Rows from block 2 of a small self-supervised image encoder, named by matrix and row number. Rows with one number within an expert belong to one neuron, the router's apart. Each number is 500 + 50 x the weight over its row's rms, rounded and kept within 0 to 999. All counts start at 0. Numbers have three digits each.
After each expert's rows are labels from the 100 images, of 14976, where the router gives the expert most weight on average: "top examples" is what is common among them; "colour at peak" is the nearest of a few named colours to the mean colour under the peak. Only what is clearly more common there than usual is listed. The data: telescope images of galaxies (Galaxy Zoo DECaLS). In brackets: how many of the 100.
# router: slot weights (model.blocks.2.mlp.router.weight, 64x192, trained with AdamW), inputs 0-95
# gate: expert gate (model.blocks.2.mlp.gate, 32x96x192), inputs 0-95
# up: expert up (model.blocks.2.mlp.up, 32x96x192), inputs 0-95
# down: expert down (model.blocks.2.mlp.down, 32x192x96, transposed), outputs 0-95

# expert 20
router.40:524566515636488487475444494510464474498531460337526500485399466492448461480500443589556539430547508478500493523547382480498498571443458458500507479467501465491525448496453501465570634508543469531566554472482491547427502490457610423398428582490463550491503468431553441546468510489495560479
router.41:440484423607492486473497537490497563564520503439488509471559409592484530504459570510460446567465536496494485503474485444562471542482480529528444548532495488443550476464440474528434507442610489478483554517442511518534505543495503425564426444473435492499459454434482508550429503501380589479
gate.8:364556535418473546578504551479522515460497511470483490541488470491431475553515557552575380451509338511473536471575499507464480441477454552486547499442467495510485532395459554519451465454561533599454513553522492546549501485452513468504461551415496517593490452545454517609459431496463487505
up.8:561507551537489463471425597571653548490495508569573465504522547551568537460564519452573595578469601516476541466541498443534521467523573390443512442570499492530515464503507479424527473524423489384512518414491547465509511525432482482520557404559448464511443537464513501446496526532552508565
down.8:407515470460573593510552467440530587522522516543419542483520518530501620624436489476452448481540396506469512484471468576474533401449505654509489512476511426444504535453517576482530531382485430541507478585449483547470493495441519550469420516510500434506545444515439449464529466401461532521
gate.9:458514475545448489584511501468485493533480524568506538510452483460421381484539601480604524462467441466591499488455516482506508459540493445534498491527476451500504514502449432531361516442519496401510498596459512509513420528587434420493495508475387528544533501391570511524542586433537406628
up.9:543484594471546539401475480575493476484532522466526531480590486451487535454448433563438424504427540469445507460529587472451546608558522567470460519459529576507490468527560484508554468551553483452469561508512538443469545505478601430516435493597551537447467527535451531521517533557410617453
down.9:525504509479513519460478556555509571563448501477591535444585451587450494553507478451477493545490514556416605573506536528491539609501534529433464451542475579505564436431513530424586480462515525424483527517541532515475532539416502546449531506471403452469536512514428464487527539481500474521
gate.10:494529505477555464529507495520583411464519507450472533564458518496466405481437437467547430474569495489504505513448519438469530539441465555531466512505531492566469538489511478440370534400535465493553549552507586522450457538487569461525509508552460435415470516528535469518587608420599504514
up.10:525426463536442601488513517467466516492461507584519497504500557458502602570569518464438520490443468452480548497543482570608468408585492489515509510505450567404530456499537502570556396608536541467516466471484454448504570490509373525520462489534527502611592552483450469464485463581447416512
down.10:484450483547546526460397469538545527545454557614579603517518468478534556519479430491495432484559455484492445519506583475544464451438487469497495431443430496514518472417445582471507483475495472385462486530514566498554637454509387474404522532462582498514503536483463403528457508521539545480
top examples: shape: featured or disk (75); edge-on disk: yes (48)
colour at peak: brown (69)

# expert 25
router.50:473477537552548469567569563390481528466527464420546489560384503471539438464444511424547540481471460586561484460481441490534478537508516448534367537469465406481517448423514406507536559519568378554577435457428460527455489474479497531455500468405490521491553418535477429460454542464491595526
router.51:493496502501548446503502512562535422565497522497489457510490483509492451452524454520498497488488459394489481460582473453540475544496500482454458479608498463588483459585501450543444441452520457400545421412474489478532403466450519547485533424514542396512477470510443501437529509443461472487
gate.4:526485466514397448507467621503523505506588492536451489431482438473629495504561454533521537432407482489418421503392435363580469501509504541469488453664530564466525549567486498482542407439508498568538544484515462465448609508466533480473550476520464482555476520473510451594480480513513429509
up.4:455471488472557550517497450499488541464431535396444493536490526509432500554470545579504469534597553473582555514544464561445659511535450443537493498410450492548432581483509471484423600523469483424482455486481521496523413465589488467567495485462520575421538542442464514426427511469493589547
down.4:439470496454438477461471518479410438457447490598585501518433533491438451539479468493536510571490537509546494492517579496417425556438506497515539563533539572496417563466476554485463512509575505488560508540573557382544481459502433460510532570442470538456505504431401566460465541435506509421
gate.5:581443433473483524399496394574577422497557572432532502533541533509490423428514366464453529546518527579485569477432523542491535402556557506514483496453462431546494529513481457552548525593496461488452572513441508327489525558567471562418440549468521441608537546546521436466496534514463531453
up.5:529534485419536470446517422513484538494456588443482467572507567475475495471533469469410499500526421450504463555532579432516523499533572481433437418475544526506469511578496515487539476433591495407514415514460569485547490562482522528560489512451492563411462555489440451577567496540536590588
down.5:550610557502419539624455440500444466564514454309553454480516469442518460503416528536509421588528542483459466516537494493504486512465623469448509469493485468504460582501418543524643508505586563511505481530511521536570535577542482485523477483492455577554459493497561495545446436620497601569
gate.6:501427456480494457453523428452551557389494508497462440472541514554486476494532469460512550413514604545510470417482569469545641575554542544529518452538591471509498460498573563470491548443463390556523507536452548525509504467482519471556496442554601527491499482492524537422450491466535442559
up.6:473596508482528524516467568509470448583536517523525601510475550442473568500515551497483456590484403421491502579515469579443332457436463466455512556460453534519491533449418461522528430542521568475497462491560448469490466538481496537494514543433410494519533507523512439561555547501505585456
down.6:419486514453497443512484420430550431447509486531516446401551407459525505450481459527524562518498579543530467343368550541503481558578493471463607548468482646512495566551530464436500520559516526475402512533425558560491474479563481457577450520578551512530541605472519495391497602565552527520
top examples: shape: featured or disk (70); edge-on disk: yes (53); roundness: cigar-shaped (28)
colour at peak: brown (65)

# expert 23
router.46:566444528564453440477524539556614472509453435495497446540540512446477527422504470451550514464561521436581453366493518491493497516506476507487439502531511527535495472477549520524487564479446423540548512475501576572510527509452531503575488523500404632487391515475407553439583528420494526528
router.47:470429499524482544475520522439513540513474572389391405548497503554487492557482463506443532462448531449476574505595498436557618503459529445527471407544516508444520465528612524584512641521534402534576503437403403602472575479455502445585458540506538524460518455439482493544548562489526463604
gate.0:451514495452426426546512588546485413530545579470464460512485387529480500574514405499526518474479419446537535477407476542522489552405535612422542584575520451506464542507531477457506435514551489544540552406462434516450425525494468505470492497444535573485551516468403464528495481528526464525
up.0:471520474514544466547543403467522548603518404471427454540492477531572529563529444447510541482487520525472478424511476412491466547583443466489490517494563488474538383515501504518471588443472478494597423503456506478563509522573549339505558540533483538435483475427597504520498479462522383505
down.0:433548440442455491503418413538489495650488520427479530516536486442593496527568484518541520438498532530456507470405483517384478455613406421424534501549545438443492443477438543490445537505585438514466489582565482519490464447529456458583522465509430556486478540460563509551449467497433457451
gate.1:417512446510502534503528525462491438442538456526495445512568439502458564520523490482543454533459427481455603554509564561486518501566453505434507546619515527593514441397423465460459480548466564384487447516492535489525553478592556519567450487451486463442486548449495470403436570448565470433
up.1:528445546555507472376512439540502456489550377564608475532490582483363506444399474493517525474512487556531526445412515445463429590459492506489418488502555517502538612522468501454549479529563500449509581430516483503565490460391550523550579583476436469529526447475498531415549563533452593510
down.1:540467446489469444478453540512497532547483448522507443526402494563388443511550459462508532471432425552471445468603541437488482508479479518549567486539496435459628527457513528418462477570505448540550464417472466410515471539504575510557510504528500428564550480514452438512505564494514426487
gate.2:504512429441426440484481479574458520529404496510527411374559570573521504470421509480436428486522531516490519480489564502484408447523469451462474567527379507512561504555462499485500425586391616494541484472540468522510490570492488538466628431518515488509514464546503602567445514581530519421
up.2:493453519481390521464461575467522518428487475561522453406470527528441428457447513601546494556500486465500586533529491460488468496428451464445480628443474469545456528528564396465428473593433532572484501498525490466501482543506473477449560509502456560583511512538444487497482510542493516408
down.2:491471506512541513458492469461510503476528449513487470511527642479413519485473552501480545514515436431510606505624423431457481511453482436502429535477502471515439531535464545478410516494500558539544497516507453434513484511442563493498625565536423451594484523446450612550544424509496462499
top examples: shape: featured or disk (65); edge-on disk: no (56); spiral arms: yes (43)
colour at peak: brown (86)

# expert 18
router.36:446544483521543473513502544386597513511574512439548452522485434505444521544626530552529488453500460490486578432525477556449563451500465546513557444523477543492592518473475496470437555598545443503530509529435530509453616535524458493559475470436438445533492575419472435501477561460613499465
router.37:496497544569552618527555467553525545504572467527512528548471417477451493557546512458522539496540439464528541418534519454540501548569493540402513516526446391471566567545437351599491488484503450539580586467471420569526517521399450521443573522533487455497547460483430392558465488451530513529
gate.4:500526553478532470529541511490492505624480525494493441597396510568531496642518466503510542532586525550495431493498417420480564475412444500438472517518548487496497413553480532470540521497547491534585482594492432478423453512472497498521508500462442573475502561552405455590456534475401477472
up.4:426559502515485513484388541580504440558551432495565536536494427432503609390552526505507553461462482403507488456526475460439397389456448499447571483497457548455515423465508549536615521460543584428542502476532499492515587431632402516519467597550535480459444473480499521548524478570465484555
down.4:463507503463606504492451573532583477481486496435476467491505445504461518518500483563510464532529432514510511562427517469461385505502581524450566451565465461586612468460531499521562520458532550384474449553476537444496553544587452573408505504543436490462538473394534528500499498418485516539
gate.5:466517539617516591534479495489596552414440487455463438555448450619509577515422384542468492535538496492502473495554459524543509465517508567462407532517519429489468498556593546547595540441412499397452499499414498435508465499472465501498536414462528515513460443413451472513478562494591443597
up.5:520494443391452432475518548544459445574515548494538549461517545379510436483607539479580502445462506497512470508443548465446478488516499394501621495508486592505503444395411470501462507598538502617518489518615485542515588502536509500507452537547461496541553568543483529497424485501400568400
down.5:557415443578477450600445491460491566501440455549487564464467469530414479577463521491488560506493485513453443492405558446553541520445488484529414452454611478502502574540516591477503501618472576534390499529539493530443504424551530460529565471456413478587415531530451491485539558499515522589
gate.6:556557468521536531466459531436533554569650451412459510396542492489445503504466527430538525586501504530438527513463446501495566479486476496515511428484524524600522494469498519435596513556464572477590499444444484470514499484612487541415563480553569497555522505472462551434536457451473406557
up.6:453480488442546561476549539486487526452354543583550497535540578451537590532414442491534421453464464514505532494493666525513489560480542509484416482496468533445443508563542408558486479485485478530446493558544492565433454421439467469573457539473497544471485456503494473584480602607533481474
down.6:508534514423494505382533566478449514529507492427450611605492458508486550530545459435520571426447475536565412566442452570520639456421554497550463486515469486471498477498418572526560594523475454499488479552535555413516512391518576455542352450442510423477484519553419447548494511485490440425
top examples: edge-on disk: yes (28)
colour at peak: grey (27)

# expert 8
router.16:516496569457493494450489577525472505516511488370553510560532597428516495479562580449456562566465526505498562538528435441488532566517513415506437467548492582440484405546441399485428482468517557477546515490486508485452493496423489487532412496520418506461480511462566538521575483592482482510
router.17:539521570564533478410428469525560453515507551395538584549401487531456515474543466552520529600538529471502510599517491470536575548510510476420499423496492525522458477480484525439557489450600459441536471455474471467430562550509425495503431474546505506446528588506618442435491458512464512550
gate.0:462462531446492515513487430444489485424495435430520496447529453581534490559511375546475437503515569436479520503529495503453560540500488556523404502527463496502540506483471544483597504553500597460460512595491552415579513559502543495511442456424565426511467542540436525448518477473503567531
up.0:514436494521524512489543470432524360443496457487508474386584544476574494554477424477441502537453514491529462537455602543529473480564480444518521531508483607443547515493325468573488547493505500524527449504579542579462569496498476546536492557469575475468567472528533460389539464545427477521
down.0:506455459440611539520556627414510500569510479474483451540523489547411592516461341571450498438478537528430593542470366531462500474473474523442518524571535600528571517520494488530546507562554497461452416502514397560533541495534461486562520490567508494514453448548466546481503507571453375451
gate.1:609477515502531415497471570623466504489497460521518436483454450396481483542437474521543470533425534568507483383531591483530498443633576538494506546462454489467519521429464469536545451454500523540515539443522465520464553378407598478521526591565483595454516462509459568562486496483578545488
up.1:393464524488484496502523481350571521522485497522468576519553578545504557443536433477468489491565463507526504592533428560455492532372411486522505479518572542600466458533520502449505584534493484460526471530490501522519476589530406506452488424440480461572488577492502436409508522499437424494
down.1:463453468486568476529488506559561493422544549457568514472485465500475422521510460470519500562412480499510570580462545532561475455524550502443451510522414495487485536528431537484440446535475518467473581593458432401486505504604504447483624459570473542470407548475461525498534550482453427402
gate.2:431514577422507537461553524483488453445574452496513442565481496524487552406554531434507602491418516522485558588355516625531558473464528458417487504517575431500562567463470573510496474572557481517464525437520550486534576605502464538510536568515493563575514550548496492531468502524520489540
up.2:549487471535424402521437458522431470516503457517548531470501517483510527531498399443508488409510533535473467472499552444501500460546442401555456524437418554475453429626551539598600607427459521588522452497461409582467420472497503557499502510459492520516463606443502528439497560481412452504
down.2:483536481574502541480566555592425536530476531487511599530454468558492539453597502568417525467498546378512465454495404489444476495522473523486383578505415550365517500521537442595489540379558549430599537470558497538452470462539484547586502412507479429415469595549534485562477441479498456447
top examples: edge-on disk: yes (27)
colour at peak: brown (48); grey (43)

# expert 15
router.30:531436588568451499520389477523540507579481420415555569577413486436545604445501500559455520472539547483343542518522505414442460529547510485423527530632503495463492455503420493522542518497525516463486389458443516448468519490547534420479594558576508466406458537592542436466480456476488428500
router.31:558558562573540419516436420568415532546507505445590581495439556498559564461605563446490509450577442453446526484507451437426434569527485404473493467543549489426465392489423489408594432483516530452483423457520433458509469533447462438417512542496491385474528479555534449492462508422510400520
gate.4:401525526470545496420501448482459480554492506482571544424551535528464401512461571542514544472455491523572525456474616513442465487583505436518494552481496444477441478480463415588543556534505531505563590471486567549413440452441534500484539570476475465535502592490577468484488514515479393447
up.4:489478512433534519431456518449469477510477504491554499457522517508455457488471539491523543496511500506556511460459599603499473513546499483590547576505493437457369506473486473504534435538459483577542512505495558514426502385405528539474529550445467469532520509425526480409502489507495388443
down.4:413512502573556476560471485489525468475565487590512564521394504455566520429530382494502450555505490521570527503531538582572432483459457485461419524508451419533465469450488537520485533413509482429487434495520462491555479548530425447466554500394574545547564507453537485465463544482485509601
gate.5:511503514485479434422505559555421496485537539586519442468507560469573446383500591604544529558490499511552565521556541525505501500534487544503508577429498507432479527547508481625497509497417467606489502514469493643481482517477534441533517509568548515446546522495522441457576534515515479521
up.5:476490495500496536555501491488575492522468460378500520534548442534426515590484411408461494468504472444430459459432431469525458513493492429524509434644487504575532448520473521425515508506507539419505497451511490400506518508510473583455513494418403483535482491489476575555404469483449540474
down.5:514489530478481453469494433417522495460481486539490571559573498590496477483556465545472491452578524536469533524426568504481504547497497500539495521436441503498471441545363482475522471465497474549447358532507512628420440440486487506591463468473580467481570508492580461512471582486468620436
gate.6:585559551599466491498501487453534495404606514481449507510506567561546484587559506477502520580568571610461396532445598518536520512520594514486547535431503475481551498518553497452500485450519445521597505514557461543527472374465518606525414466421528474444504465520542463404409466494463604435
up.6:372475504447539535467463525528484504575403523516525500491439425469440531456466530490530569401427441370511615476562447528495488481499419443513446435553497522504488479494466483568541517569513547480436508495439536463489503660535471384491556514572435510454506537466463560553563566496519412543
down.6:519486499532485475472516506471493589467495525489565455497478599475424468482490555445480549535440464541473536476543443480414517506536459412523451494542463474340446525568478519528449357535479485448461482464487532452517473465518526469510537537502538565524551445488438555569500591607463580579
top examples: shape: featured or disk (67)
colour at peak: brown (62)

# expert 31
router.62:536460630493505541446592539522479478488498501419489435491547518496537521412473498480537535569531511486510600479514519478545565575504551427541507475439433577424525557513535384547537472631528461532489526430517461563510560532471458522489498479625555468511498460492536552585507384504491538453
router.63:488505525549515468362493546530429457493495520534573491447609436501399539507490561550450576494568394470389484539456533461591435463515651469427482440522538561481548454586535505482443484474525430404461494468521535458441476423553535532472508524475515519543499576493530438443471544437463526455
gate.4:578518548483475540467490463476425459519579418415565512400550489453456511505501307487436490427561455492395502493604518437560446577409422489507527462534420466556511478457571504485639551540495500455487552581542508429504568513502530527633543424427517442561440570516530571457471550566447480451
up.4:569447488501493617532483548404421464565567542388540521432525431500495464462486496466492504584466520477502538583530451401594469545485625535544409592531442514491505532455517481593532452554414520476532484514488552515436504499463523532469394521537430555454528440489557529636503495503461538513
down.4:532591591466512518433430556490468514547476484462580453470547577463437502399524479442584498513506454534422584620453498489563470480503595556478405529604533565552470533526496480486480392523502540444452538572504562565447427528516456504500527440536400490438478518517518552475555454572466519515
gate.5:507378520465507516612505487455420511477534515499418571454491467538410454477436500477529437535526528612498461467463575525505509481449547497490481548466515510589437457545483539526476473558407567562449522517481518507498462323566548517505325507537499514499519522509525445449392569571474475487
up.5:454463657464442418565479467498436494624505487460483476431586486526405498509434516525597518493506516572485546434486559488528495495513513541435486506486514545577406470581456561531579405515385517484462510537452515564521467391499586494541394487517507513527483513561496546481420514565547463525
down.5:451543447494438499530516527447510485534490562482534452449447548523442427449491544507449519579450432500527548523505555494466511430591444431452486517452555446452530499562499524494453480511474596425484451486605454557515439382539543549561431506429485503484433492615448548483420401610444546510
gate.6:445550538546481530550516469515539455479439536594452396474496395470513529496510394542494496535496543514467575507419443580518480502505532467504517497465571502582483467594451467532486476471450456431500575506414484451522547548601425494576528472429569574447526467407532479489412578507630510508
up.6:464479493536493560446508366556401498540544487488474560495544485539445521516509508554499498435452564515463472509476479518465519522463438455466532477490565553520434441507474523576469527464453441530452487557466495544421453551612460444651482517441469444444513492467582505477533551521480432440
down.6:474457568556460511510518363561445432521619531499571500536550498543568414510511566564506492464442571470532487578455511524413526521425432473432499444502508542502459522511505600521443490414470478565469543617445431485568485604504475470581505428529453544476510448472581516517447644544487447464
top examples: shape: featured or disk (61); edge-on disk: no (56); bar: no (31)
colour at peak: brown (85)

# expert 26
router.52:443468441407507498530557498496591555452413553522540459453570552457522555465549467466509501512443539499522537449545465644451605490569518498492560454515557543480516585590576432528517512523435460449488588474425589437502525600460549494565516477582579515514504572407501452482533544536449399560
router.53:547554482467528461505535556489531585452489523475509450478503481381543487472497539487526512499480536464565491401545466545501514489554563429550522434461468512434461476548539365516500532623498433440541566473496516475481613572502439564536511443524594534467515566464541385421496453494662457580
gate.0:553470497532457522570539505450456501466611485409530565452492493580455544431545534544427491554445516455504460545552530532478473496552554510515477512564434465415516471529523521538490499524630538525575437471572426500449535523529442599486437458479486428508513530537469610491471440467576540464
up.0:441506521510586531481437503513506566520423510497510490564535515474540508596527512508608526442436500586457536542441569447526481483486471550448504450474584478562411522566496436478480457466426472549440616566468565433516528500489498402578574486543436504496482464553558448514553598511507426511
down.0:401394489579499427506460461512415485509564500534492503429427485604451557507427486492419468485497539445493557531535443470462511494502474495504522558468432566509656510524490528491507488476532592515620474547573512501461546512575517484438546455576536482539531410450417429509533578546443579503
gate.1:479533454520400538519488490528426552484468494515491500421497507559419504532415484500489565566499553551533517515478484574540467547474518377525561555466412525443505621547453501555480458678515515511463597508531480399493479495505395578527468464500497509637500592463490463564373515671466563464
up.1:502564487514530495526501548458479506493523468467501542543512531490497501529566465430488487504477450392523585537552454478462459497494454587453394505515577441515491453421520562537542533402456486499502429614398454470471464587505540489388524491461444624480482415556513491517487520388416488491
down.1:569419475490550506504528486625501502490484429459613492614461559487514526477453473529474470463579572509501548538554434515520547390454512441591500565520516536420447555508470498525516446488491511547487513444597546463534519434515490495473484497480474500409593492516409461599488501541486446476
gate.2:377497553500558548508463488385445466506481425433529546506498457541567553495537505458452545457600532551512584490505455596574547492546518421625549519553494494525471431474448478467405510518526498454447462505526458564566502391567419563514463527464630495440494608581519495492466532453522516516
up.2:421557416475554497558501503567658587388580514521551519514472439510468503475494496417570481566495479454519450464508544467464474417532546559396488467502611526597520498462451522504473506469423494502417478486472524498522497559462441412563609525579473507459438532422453485451512481523573442532
down.2:481523523465537450565579484483556551437427527534424536492554445534597424513469454460506466530549516536502403424493548445398474517534534579515537525458585456513449537511502508575448450416463423457460453508392586471509533458434528493513445493508546546564399518424514426488521493402608584615
top examples: bulge size: moderate (25)
colour at peak: grey (67)

# expert 21
router.42:563611498493487570491511549578497487433501558454372477491533510489497522477532536477488529524427596424545512472579477495501583500436470489480508541568448572445479448527497449486503487558412412496582520512461538513438561613452513498587461444499491504456494469510562427400584500484515461560
router.43:555505587504526436595526543501525440499535612465461492489430451433494517468529530497532495529510623549548459488500435501501525519508523518457341476552501442464498471617546432549445501531517510509609524531478461574438570516426562551547451549575558508505495539520523525510486446516516465460
gate.4:475431562526521391502483452426467576566487521456479493532439544489548544596477505451496508395496597515591483557483483431505544440505378565525489506460520449487489549537468541481416534487490439596497476594528434508428536555471529418490480471554577501491539462510568458443630653486619450449
up.4:501553451498455568509485487556582427471514383580502465483534504500420438470508441561504497581502454532443492469515530583502483560487598479475518505557440559559528419460447487511583539516497513408489529481455548517546455411492472514503541486389371447564471527454398584511439392541402569528
down.4:466600542427430452562522464476498522518501524536424532438542480495468430430495432534503487544509503547552421483529505552422512500441495529416596477480565440438498504607507403555457500480535467473573382502464508568518519439484427588571426427518492566522481562522496541446489430492458517415
gate.5:482420560492567377465439489493552558492521512511552441444423574485542573444487495562483424509498479520520535470462543457570513556556481483505503500466483582554419485504506533490579467451594449515475505452509490553539462535487476491407500469555588468419609560511462470512494524555570476527
up.5:440414445526573451454477541606544444435424498598582390532522511492515553358483488544505360531456455430528590561400473448460454522490560494429554496517521581548475551544519503472514475524464461514485409406528549532488501491470457504411532559493568549420559535580488488516531544504417417538
down.5:475402564483539558467473618499571508521510455511451364575528469520485523510490459458477445458451566401614492569475428524543522533522508552520528524493442512582588501529540486425517527581498489481607368428540511505543444435444589455432532444566604540458494529553411497444512571464520448468
gate.6:399445515514475459535486580469603476537466500605467493457460479499429493560546425514481454481576578595577557451570461502551493460501396423572540513582447509594497480479532474454456523466514471490440457494463487504527415419535420515444577477457552569487493583405504573481484489453483542526
up.6:548558479470524528408531461541500495482517444517467558552601496471480577511451547473439596539402434485452448489504546514519525421491529532449532511441581537362526518442498506540503522565462558461523600467493496431514559509536484495614419535538501546520506401523460503465459517551457591497
down.6:426530491508599532516515414375430490471513498597495616564492455501541574495514430540471525494451430515416460482506614441518454463568554504504521455504542462508511467535480519500535521450499423436516501517473615461502610556545470468518482500487481437517512547472500471458600506425479532609
top examples: shape: featured or disk (82); edge-on disk: no (60); spiral arms: yes (53)
colour at peak: brown (54); grey (27)

# expert 4
router.8:606606519560535508514492408443494494668507484523486468477434444462417496484446499509528592486470575541496498538540533492521532520504491448528443466625474524517552460497525436492541490430526540488528530464406500450460545485511486529532547561508475497529528449478497392522403544522470446515
router.9:548466530622559464441519584505575459568485488477486444539548437589590500590507566463537543466501484546494463531473527433588526499432503457439479510536571440561477479404437498503462545507563558481461510482436510442451469495455536513493353469489492444508511457556521414516436522509463536585
gate.4:514428498416500481477468521505517548538517612427434565468562532504506475442441561454549579435503462432478518518436495480532536548451543371492511472593472507370514544533497505500429495542547458562526519595504543568479454545557483473562370489493603532467519538518611521391552579554468403449
up.4:548519536450479495567484511450588514491428526461521556520560558554570468575625457470511472405488575484531467499515581404571458559494462464538454377545497511498554529499426460528520451460493440511442456586458553486438494543447515455500459387569540522477446539509449512661497389500545534414
down.4:551438499538475470456547517471424434531520445508544503488533431479438556387478475496515494464522499348544493532527515479465526523494439386589395451514475540497527485547463478494508479472487461441558480520561545543535499424544516540624447594432542532448513583455488549488549536519534514523
gate.5:436539567451510514537487475514503545557542404490477549401525507418582488524476455529517535485493462600366588515511541575473567587430451496440592528519398449526524443446510452497511520459535444594550438485452498479567502436390535525467464507572472442407570551483448426470490444451503504561
up.5:502514524416468435483512524510664556433464508516493425538491463481531445485519489517492507507469466584427566484471476517493565439498412477453570436536498509490537597512491530521442458487554442542461445467486416573553487631474418463459510538519528464470598534454482507444546451536642441548
down.5:537473519478537444495517516557530522456491469509511426469522505518594471518527460532427369460498560527420509456495500531467542451430504521517631532540520465501583488528461517461486538368548461561456460480533520574546504451496500443425499530539537482418637465493408473449493496506550453547
gate.6:580518487534522553583528551431466444544526410583535626598557497566487539476494441466479561548545445498461511455452511516428480460461588544523482419545530458455482446513517410470428502466454622436429484427520539539425502557547543549570420478493499602455412517460560520439496538487467585535
up.6:542517580483488458527570486459496487504469490499508528515491465632441544402479502416462589568471451535449493493472557527498506458527538506393409422541586514586514443548461475454492517455445505393455460550517548584464467591523531523548494568532423585472487509374452528581441543520454536602
down.6:559579502468502504610519514434622450388447463499531467517404537491458456449505591493458487537517503417412579485530550472494511576583505516517492423542515497455510471521555481470522596550485605507571488492471468469538486597474518531570591531528529505460497503455540515512506518517546585530
top examples: edge-on disk: yes (42); roundness: cigar-shaped (29)
colour at peak: brown (39)